python train.py --model="contrastive audio-text model" --dataset="synthesized solo parts of chorales (CocoChorales)" --train_examples=39062 --gain_aug_db=10 --noise_aug=0.002 --n_mels=64 --hop_length=160 --input="log_mel" --spec_augment=true --win_length=512 --tokenizer="word" --vocab_size=56 --loss="softmax" --embed_dim=256 --encoder_arch="jasper" --encoder_norm="batchnorm" --encoder_activation="silu" --encoder_depths=[3, 3, 3] --encoder_kernel_size=9 --encoder_stem="single" --encoder_widths=[128, 160, 192] --text_encoder_causal=true --text_encoder_width=256 --text_encoder_layers=7 --text_encoder_norm="layernorm" --text_encoder_norm_position="post" --text_encoder_activation="gelu" --text_encoder_mlp_ratio=2 --text_encoder_head_dim=48 --text_encoder_fused_qkv=false --text_encoder_bias="all" --text_encoder_qk_norm=false --text_encoder_parallel_block=false --text_encoder_inner_norm=false --text_encoder_positions="learned" --init="torch_default" --residual_init="zero_last" --optimizer="muon" --muon_scale="original" --lr=0.015 --momentum=0.95 --nesterov=false --orthogonalizer="newton_schulz_5" --adamw_lr_other_params=0.0022 --steps=5600 --batch_size=128 --epochs=18.4 --lr_schedule="wsd" --decay_fraction=0.4 --final_lr_fraction=0 --warmup_steps=1120 --weight_decay=0.07 --adamw_weight_decay_other_params=0.01
Rows from block 2 of the text encoder of a small contrastive audio-text model, named by matrix and row number. Rows with one number belong to one neuron. Each number is 500 + 50 x the weight over its row's rms, rounded and kept within 0 to 999. All counts start at 0. Numbers have three digits each.
After each neuron's rows are labels from the 100 texts, of 14976, where the neuron reaches its highest value: "fires on" is the input token at the peak. Only what is clearly more common there than usual is listed. The data: synthesized solo parts of chorales (CocoChorales). In brackets: how many of the 100, against the usual share in percent.
# fc1: MLP up (text_encoder.blocks.2.mlp.fc1.weight, 512x256), inputs 192-255
# fc2: MLP down (text_encoder.blocks.2.mlp.fc2.weight, 256x512, transposed), outputs 192-255

fc1.382:480467538562412546503517437522525457543454553421469506492451494443495511447514464616471513548607456573534525583473507563544419535504516510445531477520414491455514550374588546511451562477526528
fc2.382:608459439565459547476416472468566530563528541593479559488578387519512534535496549461399429482445571472513575388554517459518491474513521489471520460531543445483459544516474444513476475535461436
fires on: "#" (100 vs 13.3)

fc1.45:465508569553456466447533495459600500380464563407519455467594515442556506435540497522486483448503488518501511552517544491492461476511474465541573539537468442466479504560504501503496509543505433
fc2.45:432488449615453524445445537487462527544467492511546531549582486494477528538538462481490522611467462523449446524438534478490458452481515500522517492526567541473374543554557573488502524523460484
fires on: "d3" (82 vs 0.3); "2" (18 vs 0.1)

fc1.174:557438495573495492534413556528535434458484463430521501498417553520506509502470383488545509540485566521572551469458529450470469453463488485539458517464496497527427500508513575449573501548535485
fc2.174:462513471584418563494542468509463451483444561564518477438540513553453540508521533510496511521497462522549568502369513490454486486515482465457437506497574343478503530429550497458462531491437479
fires on: "4" (100 vs 6.2)

fc1.151:571438539552600443541447536501506466444475470508596442502376492562539500425491429476571423557515508527470586452386538528481474547541490475451458461396456463512450453556464518413532496505507540
fc2.151:465455451568454506540566509501522494534452517509511498537454569503450536506508406500558442415472439587505553489484502490553469542574489506511469507492577447524455473364521544519527480511508446
fires on: "4" (100 vs 6.2)

fc1.148:617471663452533476539542511459506471439516532419555522493492502457474498522516496531434623533482440494515402414505560389490574512475525444460526532485568429439493519481431615480530513538493478
fc2.148:420487461477539545470561542480436534387552484529477463496574540519527488450463475427513492564473445561497482498485489550451658550485477491517529502541595509471478469460511583471431589519515544
fires on: "d3" (97 vs 0.3)

fc1.141:484562572498489505473507469519444458523481522441446473501575503494505488569528470522575555586492548557473439440497478502545424533565491461475537522444401471506392451492557575502515467543499478
fc2.141:536415445502461576512507593450467522485565496539516477495467484448486463424478571454418556417497526488511496576495488476519589466524479517518516466468535458480520552467523442472466580553451491
fires on: "g5" (100 vs 0.8)

fc1.359:445527447497553478583443435520519487562525536447484515426589472573409531467467503544506514536523476564531499583472474391496476484541487466441541415587529536513534517576550531499453438497461430
fc2.359:429546480548471523442636417548525487526520525612483498542518528463541465498535477482552593535560521484502516501441456409563552512506552509521556527411467437502565542464589532553490497483585525
fires on: "4" (100 vs 6.2)

fc1.27:546441464571533418517532524481525432459465492460576466483399514649552509456460468511540463501507500557512499440410548482475485536523508487491517584444467445459446500491531502376519427473451510
fc2.27:419468419580402542474470535448529488432441488598568487468398498516457478476507426461481471509514486588432563473521430490481467498538497484535488512529590490526404505390461497492527467555575455
fires on: "4" (100 vs 6.2)

fc1.19:462497537561480501536517521510476387486545502405521483519546563483479491467497530546489553545448492464494451517470547428440413582425472516544523471431473505534441463585448473532491501496433334
fc2.19:523469378583572441415554497518461559462535501473517466528527433516561512556518517459446550493573524490517442495468437558416572445370518544454523556549565488488541471411312557552509486473478449
fires on: "c" (77 vs 2.7); "b2" (22 vs 0.1)

fc1.386:502479380471503525411560495499478552544494589532572537518548480451486492496532598474515512565491466577516469561451549492522600426476467522434476505472352488534475516535506494486450550529482542
fc2.386:488465465570415474502530416492507560530552537552407504488591429611457531496501415467410520494471545464413466347584464504559499538508578478476515581458607374473500511413490502628397425531514488
fires on: "c" (65 vs 2.7); "b2" (24 vs 0.1); "d3" (8 vs 0.3)

fc1.320:407562487402487495539500488514619471446455540469540401568562495464499513507510515529468444536509410552549501547505491516485570431482504512498440500522516500418582620461581509514552482461561486
fc2.320:633563471618543520376415422499526500553518517607436495518467423565434561518501528542459486513435578507445492456455510467483495510471530453438477475485451398491420548537466503554504513489394504
fires on: "#" (96 vs 13.3)

fc1.469:534482454541360526543462430479509487459540514513506499514591467536459528550444530455481574505485546506584498551456501471437629575590462441488506532418545497478556498478437664509476559519435462
fc2.469:394456490426476488600602494492530519489539512394448512440485529529534521417517545517423508473513501468461509514509452496495422609484477501526509452522531508540534485510537544510420452512533519
fires on: "c" (97 vs 2.7)

fc1.448:504515528460569503509457512508503437516527511420646393542497504583511498515498563532608523621515451549537476611552563493479428444425464502500538449476518485509449494499583514401505571471481473
fc2.448:590504480482460492461473396512506448466455528430488427546435479440520425568519530529556581512496494446504416595562492473452546528472489515525497543461616514432456488463485457515477470461516489
fires on: "g5" (100 vs 0.8)

fc1.261:521563441419521535560483495506523543449476571443597578493541522559523477467518543522556479631521473525413470507448450483538521451454456461475518440477373570520505481524504476490523544468491553
fc2.261:451515560417540507436510443464508506574476452579555450520523480488548444480490587482497441590492486417469509503589550470439448509549442534510511491515591495623531556480413443438510420521536549
fires on: "g5" (100 vs 0.8)

fc1.65:500453511471385459571645508524413566432451507510475515388470485396479496507526521439452536440533443459438454529494606462436508592388489494555547609536546455504558519392450566482526462526570498
fc2.65:531510522621563495468532467459452515517477478519501473450556500517515536467503520484417442526491456546450561628542538541529461461539503513518490509407496467551584560495553511438554388571468431
fires on: "d3" (76 vs 0.3); "c" (19 vs 2.7)

fc1.335:531544474463496554501375472485628476474519561419474597541565526461487522587547493526478476526466571471439466536431501550524513548546454450480489526475432497475506480488501532474523567433482565
fc2.335:483573578441460574497492450486390511484500443590501476517574530478483486545487584522484481498426543397477672495482464476544512516452448366447515489551525539522442543486409510583515531548541539
fires on: "flute" (100 vs 0.9)

fc1.194:525547445583480531461493628519497567546507542558523491595525479505517502387487662538543502599530589454517549458573486500532508565523516493525518506483574471510485483510452485537504489458443549
fc2.194:455454542418521519484507562472411502520435536478445550480461492532502478447498547525488517536476616564499500483444436415485387509579426497501480580469536436388395431493482457465505514479496480
fires on: "g" (100 vs 2.5)

fc1.189:463488485449431537489456491475469467514504534413495467494436522538493470459510573578510411471506587560507536578525492579446426539482493519496479452499423487496477514423523502495467509527546538
fc2.189:572512475542570500503504464433551488503448538654513529476534449546426519550507477484468450515451576384524543408531579472529615541497478469507368520571520428493425514549466408544483472551505474
fires on: "f" (100 vs 2.5)

fc1.451:455483611398530468500613561499412535509510478436583501496397587457541523476513553577551540449525544494529557520562509496501377603453520533503529465446510554572372524487585442450524486559550503
fc2.451:499514570446435516515526448506447525452525564567471499526435532490516491568476448472467608557483609499552597462458508522452488520566442514474460492470478471502541484403533532494492468484464504
fires on: "f" (100 vs 2.5)

fc1.186:455436473604535479458473526438546539525497498446479489521456498489490509456528495531585510581440566467544587478488447472487561465407481552472581573449535464581407515481573479567603550453481433
fc2.186:499496500584388472533627575592435591567426443425448542442466510458526558434523555486490480540500459562548413525581455477511537532564578443539532466535508441469476542494539442453492447482436526
fires on: "g" (99 vs 2.5)

fc1.415:552571577540499476527464472497569521566490496380634455489426497553464517487509559499548377526493484505424537427538510443477406456492451438473554494556587520432540523552449441479515529517492483
fc2.415:455589550481584452552419493501453538491519583555517524508544475398510454543510504517514518554447513575473514485451467497535579486501556503515497539575507558528469487467447467578518522524474550
fires on: "flute" (100 vs 0.9)

fc1.76:619491599458474495551469535523374469482504460415389533435576531482455477429489559497441611433506473556523479497413489550487431429409522509524481564568517515501580472562415603430448498491429560
fc2.76:517490460588412550445580535493585564451474520552589444526499487533507484592515487450540479535451544523579464461586521508522544582530516522477471500510532428498422530428559505519539445531411439
fires on: "d3" (100 vs 0.3)

fc1.228:451532447516472422529513497504534517489473444496513407516361468491503506425496565545482462424589477601519503520623477570479445508512499557480416509498517520454464541415533356542511510426537506
fc2.228:594504488600549502403386425515550564557527512557507507464543458459450525544523496531464473553398629406508520365468514429537467452519497465475452504439507446475565529548606584524514426466397444
fires on: "f" (100 vs 2.5)

fc1.485:589461579432529536443547458517511515526538510431594436519571394547546531563521573523522428559490455490472444409500566566581529442495497459504541486605501581404526453473511568481527505440486525
fc2.485:561489545495447545497452509494500512484443552400639504487490409487468464546497538462475494562468462507519446622632440491469535460554432495511478503453483458438439512415498484552540513471521444
fires on: "g5" (100 vs 0.8)

fc1.483:542473613492437549498467496520442523496478426447561440490560569490508503484533512510473435521557469570541498623439461450553474610536589533497522535549579473503398465405477470502559526526530489
fc2.483:490525497604541454441499511485501472455431570430473515516523471445533443484459500486522488446433548423554514492507613527405535578464490434553511504560595452558534516438473370589438435501430502
fires on: "d3" (87 vs 0.3); "c" (11 vs 2.7)

fc1.434:420444519493554464547530526462492465507488497527538429540370511555519505532471442505453489612518479544551511511407455474493629476485485542513546532504478487525488509499513558395516481490545460
fc2.434:488488422481572515537523461566517524530397437513577563565482576411460544425536453524488557500437495534571551384448523454509505529579484518520479518482513517392514500521606585473497448495510503
fires on: "4" (100 vs 6.2)

fc1.170:574453466541464449507410520520577473499436546548559450457422527560495530471493447499525496463477502494529541526433535515439439477514550518484554468441468539569403482509543541446540453533468471
fc2.170:635437519462434482466531484463510493431437548557457421489481514519512448416551332496471367445552451579409599508485511466537522506555545505485501572465567487562493472476517589510523449494537429
fires on: "4" (100 vs 6.2)

fc1.439:471523399558428487526501351524544587507473518448541503490482460362552534579487496482523432445520634466603549430486510593481565414566552534493566555494488446477540491308522453471556462436558533
fc2.439:434432490441545528518399486500638487543601510580495449479542498491529417548489443517470522630477415485580575573554570531521429483573511508469527501544577619505535503560387488422463503489584565
fires on: "d3" (86 vs 0.3); "c3" (14 vs 0.1)

fc1.472:547486420486611454602495449552460555519507452449498516465499579479503489548483479518503485528583561612449554479486355551432417509459499596485486458566454593539494510561463542566501553485477556
fc2.472:490586505506521497375553393521600509522479493542431501503611559506490514464510461500472468516529531478495490525550539529539501463540542463557473504443512429388435476403487541507515462446568482
fires on: "4" (100 vs 6.2)

fc1.35:570583549539471491498418525478561561440492543368519468517492578504476515527518465576534488554495511509472528604449443495527354401451537505482545599558560550447486505552502401468580496528485505
fc2.35:555566483413538474412464504431460521505414496538465526550583456535456513551506505489482461589540481481503552365515545536505512425485537505531488518500574604547572517568467488519516467552567518
fires on: "flute" (100 vs 0.9)

fc1.160:379536474572496504494431531442362461484507491454579581545552452568421502481489443578504423603492527431583500581426508523501562464477459500524564484570688513407469566559468480515517545476518435
fc2.160:524494501399496478505521445474529522579529510547606485541466529559564516394471540468509494514600518553404341373577492514479552555442503491501495525418546483516503434496511405473479513502487460
fires on: "g5" (100 vs 0.8)

fc1.429:430546406437581492563492557510471465492545599431477503573505489543482497424512523485473376527565423467547546417545463471621504561478448469491577499515436434496492488472449434549489550486480543
fc2.429:447517547506422446444543513501467454459507555538459565507469553493514481608543556524521517503518560554514492419493566543520525521542445471493503510480594388439484497491594525465524490504532453
fires on: "g" (100 vs 2.5)

fc1.255:571514573521543419437531464494499382587512481480447474532467480513521481555517560553487621452493499523520507687575537477515442599458529517481489535499482428564502549420546482448572484488560509
fc2.255:490508404652441482437432484462581570520517463496408496513555507448523578468464439481425443487428551499534440393530490478483444461518529520503553575584532461408517520435431468515461555507438395
fires on: "g5" (73 vs 0.8); "b3" (27 vs 1.1)

fc1.362:421530459516508455509550517536403589483503539448424503414430449548494505422506626582474505501533495506488578526623457423479523466596503540452510413488502590524511496482474447496506486462470591
fc2.362:495557490555480612463433425565559463569485586357507465471471443469484491452501486533531473546539553460478410465388416463599364475558500481460530535468553468543465531406528466490492479441516417
fires on: "#" (68 vs 13.3); "<end>" (32 vs 10.7)