Weights of a small contrastive audio-text model.
Data: trained on synthesized solo parts of chorales (CocoChorales), 39062 training examples, 18.4 epochs.
Rows from block 5 of the audio encoder of a small contrastive audio-text model, named by matrix and row number. Rows with one number belong to one channel. Each number is 128 + 32 x the weight over its row's rms, rounded and kept within 0 to 255. All counts start at 0. Numbers have three digits each.
After each channel's rows are labels from the 100 clips, of 14976, where the channel reaches its highest value: "loudest band" is the band of the loudest frequency at the time of the peak; "lies over" is the class under the peak. Only what is clearly more common there than usual is listed. The data: synthesized solo parts of chorales (CocoChorales).
# convs0: first width-9 conv (encoder.blocks.5.convs.0.weight, 160x160x9, each kernel summed), inputs 108-159
# convs1: second width-9 conv (encoder.blocks.5.convs.1.weight, 160x160x9, transposed, each kernel summed), outputs 108-159

convs0.2:115140147097129076145126084093126151183161174081118154111123106122151160131132163101123117089188075158106158107057141145151111107107149182095096148170088072
convs1.2:171167095087121141225114116068174122139122140137138109065130112100115104076169144063179142100135068084099106112205083145132101091171123176098146166085166099
loudest band: 250 to 500 Hz
lies over: silence

convs0.149:099172131127144117084122107108104139089163125166141129072133145105055165079101120113173161077064151096157130141061172122084156093130132125147127091176130105
convs1.149:134195178083095159176148142149170123131106097096138137151075113150109149077120092136148132170122111112101153132158091097148090115112194176136162129088107131
loudest band: 250 to 500 Hz
lies over: A#3; silence

convs0.76:150193154142103161139152093098125163112119175051200151102108106152100101118126150136183081189153145155141152141166081125181122124131130099137124117150131091
convs1.76:095166136117133144166172150071149095143078128202152177177086114141133145153146137146166123146096205139098108093056068128108132092124148207101147160180111056
loudest band: 250 to 500 Hz
lies over: D4; F3

convs0.62:098138098092117150105101129103135078129066097150115148204075163112154135132170161108187114086143123115135150105101126135095194143122124136110190136070088128
convs1.62:130126166189123128074173107135142092072062128126140131151153100158111107127171189131138095112149121098152133108144105127098096125098128157155098161164219123
loudest band: 1000 to 2000 Hz
lies over: E5; C4

convs0.63:111140133120131133130131137185141094110098126088097193099054129122147125089124143174152127135170140110155117074189149172101092158185089199119149112147131155
convs1.63:105128116137187146112128148134123172099131131161130180133167153095125085109139086152162123181087145174128180175077102190139082110037144153095121179139135160
loudest band: 500 to 1000 Hz
lies over: C4; C5

convs0.158:107105147155102138096069136149175166121108120077180103150046137112149153129152127148196142128158158101118056115116145143116193113138114103098133131193132152
convs1.158:108094084133122164083167035197169172151145129159107108116136149081137144142149129104160103128109174172107151129133175119123125184107029112160124143051133156
loudest band: 500 to 1000 Hz; 1000 to 2000 Hz
lies over: D5; silence

convs0.113:137132129123164123141133104120100112156148100125100062091083129137153139103134057107114117120043162135144149139133175159110070096217144172148139110132160132
convs1.113:123126131133147134141069157188143089173165088120124029096071099125095136094162088137177084075118093129106121102127161160098138076082142126177084136136095142
loudest band: 500 to 1000 Hz
lies over: D#4

convs0.19:124255115102172156102147131157102128108110124161091139149170108104145143136109131132185113157107110133197143156149141158125178133160131065172145159144069104
convs1.19:093185127118101151176125127145122128150106114111072145070110145123133156147224130092197090138118121081103110110113115082144106116093119238158167123123110087
loudest band: 500 to 1000 Hz
lies over: C#4; C#5

convs0.64:129183155146159145126104119142134193137142153118145157141151116142144109122101075138042110132144113143149131083137078118083101117097108132167140182118209149
convs1.64:089171141157144135114208178154114178142154154131142147098137116142104135121168112097154121164108155098149127129133045123091131085126143151112133237117074153
loudest band: 250 to 500 Hz
lies over: E4

convs0.96:133128094126136129118146095116149152137123122122144107103110153105147131138129132147132146129160157130138110125140101087076193085145143105160144151100101113
convs1.96:081122123159059143066133107135172143158156138158100125174162140145155134120172208060127202160052185167136134066122127056115139146115127126135110147152124127
loudest band: 500 to 1000 Hz
lies over: A#5; F#5

convs0.44:124196156132066132091171139100152098100097149112101069195127107105130104144119189109125181189146115149098077175107111128128120156148127128115113094162104110
convs1.44:188128099110144145098183131093119122072147143110065167059113123120152133159161126135137207126156139140115141077103153080132107113078117133118125141116183139
loudest band: 250 to 500 Hz
lies over: D4

convs0.114:139182093116135157108139160181108188074126093157229169185133108093118117148113094115164118104079159137088128104052142097069149071125119123151083107125122130
convs1.114:093125150099158131127162107167103171069166152152119119083118151129142142122160108037176081116151153158114135080158130134154132078151132097131105106144149120
loudest band: 250 to 500 Hz
lies over: A#3

convs0.108:148138128160117155088087141062119138084135120141157108077118124129125182091116153087192136144104086119094175131170194109110138078127150089180150129114114115
convs1.108:114154115096130095122192122202110100111120123105083108159138106119133142158133136097169132172144100106118101126072181128142098148170169030146195150119140130
loudest band: 500 to 1000 Hz
lies over: C4; C5

convs0.23:128127171120104116108158146186157210091135126118108043145111147132094135106161126137182110133216109147112122115185086161138101104053146142164109140125150133
convs1.23:102108108132066133111156124143189189109102149160114255109112147101120202141113180134157092147088043140141108128114138134125147132085142152126091172161129070
loudest band: 500 to 1000 Hz
lies over: F3

convs0.20:109139137116118122142136104050095154166092129133103123164125073120144100157086121141099139125129101127153135078142137118080194103095140135055081122134090104
convs1.20:101100123140159113120140142053211164179116122159106123099129134139134169112096171182126161116097106128142086155152098131163134076137148140159070163107141160
loudest band: 250 to 500 Hz
lies over: C#4; A3

convs0.128:178164076148135110150135101080127156159120100172149114114126055165089108174073163144141175114148113101166149123104172114140101086194097088139134109131051099
convs1.128:119119121112132182121157084117119101134136126119040156154157088117120101112162154111141098124115171074097173144150117091135113083086218169111139129156161154
loudest band: 250 to 500 Hz
lies over: silence; A#3

convs0.9:133165132161149093133127117127133067087082157143070125099116155132122100118141094125195137105197098167150142071125122104088100072091094137191128100161120120
convs1.9:104125138169122092062118152105174117062083116124170108112156151152137090097143080077169117138104139145136109151171114056169143131167089133127065057109147100
loudest band: 250 to 500 Hz
lies over: D4

convs0.134:108139091136170145174151153112128120135154141131143153124121113096099091149180144159204108064155143096103154115114133172122133104141122150112098068094102096
convs1.134:135113136147109112205164133160147161135128101093103136078173161115127105116149162137182156109094142090147136112135055171157133152091203122122156054115194057
loudest band: 250 to 500 Hz
lies over: G#3; G#4

convs0.55:132070111123149145120115083081128114112117167058113133068117116146107074136099098159141120122162141106176112119171065146092129109167118129169134115154107158
convs1.55:098104164127077104126136108194129107140135158129138088152068116109148112153101097147130214126100111106118156111063123079104105141078120124138076127106165169
loudest band: 1000 to 2000 Hz
lies over: G5

convs0.107:136158189163133115141160135149135138141161104097145129133110137120018146121145126087120150171105128129125129153168180173131095135120156172146177095107102110
convs1.107:127141133145106110174127083173181140175167082144164143112110110106062163147125147151116168173138060129071150106035197184126116137108164171150099109170140144
loudest band: 500 to 1000 Hz
lies over: C5

convs0.101:134107113078121072159104103149084119097192125112127162193133109150087158103112112127136108143087116130092117206119183126111146112149111129102129109135163118
convs1.101:134102138155115093162130115119099159151156142131109136070128127104119176074125136134183183123137080093109144108191187139112113088103158129124131035058119143
loudest band: 500 to 1000 Hz
lies over: E5; C5

convs0.138:123111143144176127130164156152118106125159170174115100114129107123232137145097129141059148134143118081149130150111127180108101107160137202090089151154156122
convs1.138:126134125141059126196121126136137085148121134047100039082098138079231143159128095133161229135169075151140163131140110124154133100053106169126115114133145118
loudest band: 500 to 1000 Hz
lies over: C4

convs0.17:144164147188127117091090118128162084173108107151060094098045106122148159160102113157137117135102131107137114091175144123082179160089130147175128164133171112
convs1.17:124136127118093126131142057144149156105103131076103050142103094137162129122140122106189088154176116129128127125097168098103145145189114122189092138102061198
loudest band: 250 to 500 Hz
lies over: silence

convs0.124:107140121140147120102142180200160116127107143107132097153130151119144132251156166112168153101111171136142083126099163121131118159186109172127147141144162126
convs1.124:161139126166075108101196089162191148138111151130135061093111136119133144206140149168177143130130158092119122104106138204111109176055116161140120144131184186
loudest band: 500 to 1000 Hz
lies over: C4

convs0.69:148203111136145131126149149095102121139106142142155129101176080121117059164092102152081096121134098131161152110149139138138103107083164123175122131093121077
convs1.69:123189129135114136065159132120140145086114117110126094098156159129102133163120094129112169099073124070137115125129103172109136151143145156129143138135132139
loudest band: 500 to 1000 Hz
lies over: G5

convs0.35:149140157101114172131087119082118174107126151164132156144115144140184049125095123113154100139079145110089134144112185127142135128167135084163128113148076178
convs1.35:070138116137180172133146152156148169140122152142130046091111100121169137134086175146153134115144172123100066108143149110126171100104126113137126124140072140
loudest band: 250 to 500 Hz
lies over: F4

convs0.65:111095146126087109125070096128128096115134102108139149102094114128154142137128187142132142112193131188154119124159119182146140137175148120178113104143173132
convs1.65:110107171152104139128204145121155207112104133146088157147100131105111085110135180097162107110117121163131140147086159158107144104044174144133137149120085080
loudest band: 500 to 1000 Hz
lies over: D5; D4

convs0.141:102091159161138150154143115101134170129138160129173128128153134148163142103147165152193118146133109126151147111115157149122175103154172149109146105135075123
convs1.141:122149102106106119134110111149170117149159154100150146123131125169146075114096102138179098145106072157093158117167126092148118118124161082168096127080211142
loudest band: 250 to 500 Hz
lies over: A#3; A#4

convs0.7:119106175116121140116156143095099081160095081105110137190109138106183153206154150135174167155137098118094106145126162124129139089168133099132127118072138133
convs1.7:130102114236162124103049100160109024127099127101126107127148108093168186185119131141134142160145125122112120099137174119147133103071081106116154117088189155
loudest band: 1000 to 2000 Hz
lies over: E5

convs0.11:143187134110151099136144107090124099116134182073142121143129133110180143095119179169146109130033159166091152100152120116171110118110107134135093135157045089
convs1.11:119109164092120128148118132123024117097095157130186124135123123182147153140144128155125133169205085110133100090065161133096122078112090125105101156100181080
loudest band: 500 to 1000 Hz
lies over: C5

convs0.31:175153113144153140155169139099132226092141185158167102079235119147127170102137117142078153110152092153120122066114066114117110139218126173147103140128140133
convs1.31:110147137104157116148100083128088205156127121146122117097206165084132142102054059102160137147087179134105114139170082117155104095071139152105141158128155137
loudest band: 500 to 1000 Hz
lies over: A#5

convs0.52:133093137101112148099123108112129145106124110131126132137082159107045097092114139117134048148041151102090131157131139153141109099073096134120105169124124105
convs1.52:166088125176100126160153150170163145100132137126102133125091107137027105126111152104152049072134168085131086138103164151147161130170167152136128045117109053
loudest band: 250 to 500 Hz
lies over: silence

convs0.22:143109155117108135159136076110147159152109115127091093178127087147165101172110102086106139117090146138178101129119080128127144107089127234102121161125116142
convs1.22:147174122112135127163105121069106130095110129096127092102047145110147084115159106065154093089159141079155176146131103118122122063199161204130132156098152104
loudest band: 250 to 500 Hz
lies over: silence

convs0.40:127000150119053124089153135194173122121071123168069154171120120120136144121187167123130146167137135141170138070103112111140152150107080098108101092131100096
convs1.40:123164120150156143086147185167143116121101170087215114098095145089099162127117171101153118129087252171132197100155110199124086108098144110125157125168182155
loudest band: 500 to 1000 Hz
lies over: A5; D5

convs0.86:104222064106091128144136153165148145149137120134078141236114118124108075045129127094145150159167152114101113178159192126092123124086130110109068140143157135
convs1.86:160134117188099145141137092128143122093110126080116127086089097069169148187084103106153107124185188055122140075047141094138130117130105155106124096150143136
loudest band: 1000 to 2000 Hz
lies over: C#5; D5

convs0.116:083110117146130154123125092164133135147051132182114132138159118175133124145172113125150114115128111081118153135187126215136093109146145140135164109103200181
convs1.116:134090120131101118123193145110125116154118115140136083065121134135089124132079109144144118138079108110097148084096108154083148126114142150105128104121112126
loudest band: 250 to 500 Hz
lies over: C#4

convs0.38:082028170122123133085173133176078157120129103085177094194125141109141092073131076126181130083155155130169126087078089113063120118093121148050130137160190090
convs1.38:116168184104128094088097097123067087140086113146134085069093141133133128081212051127132164143114102137096141192121065126118137113121151138079149143129119111
loudest band: 500 to 1000 Hz
lies over: E5; A5

convs0.30:097225139123084114114093106059157106104058111158117062150151125096131142120127142128108152132097110181157094147123146108136220063094111146106141181134102168
convs1.30:113179087141150101095125092239109141133123175085142122096106109129135144169069108115123142132125118130141161100082145111120143142166106114128166131117180232
loudest band: 500 to 1000 Hz
lies over: C#5

convs0.27:131108131117103121124139100142146130136162108168135055175108139106110148122098131102082131122112137150149057098104101134098152145129132096095137189095132095
convs1.27:135120145118142144125114136124188167091187130064127098156064162152130163156145082165057112108111193141122068100187174207107146174138085102118159099109158097
loudest band: 500 to 1000 Hz
lies over: D5

convs0.78:144069124139120136090122131137085178106164163129111124091153135122131170151155115129046154170126130107082136098119151110112105154090115241150110101139173168
convs1.78:106163131124150116130210163135133146129107113155123084114135086114132162134098075166176187158172138158135109125137098108164127113118129252127116155144112110
loudest band: 500 to 1000 Hz
lies over: C4; C5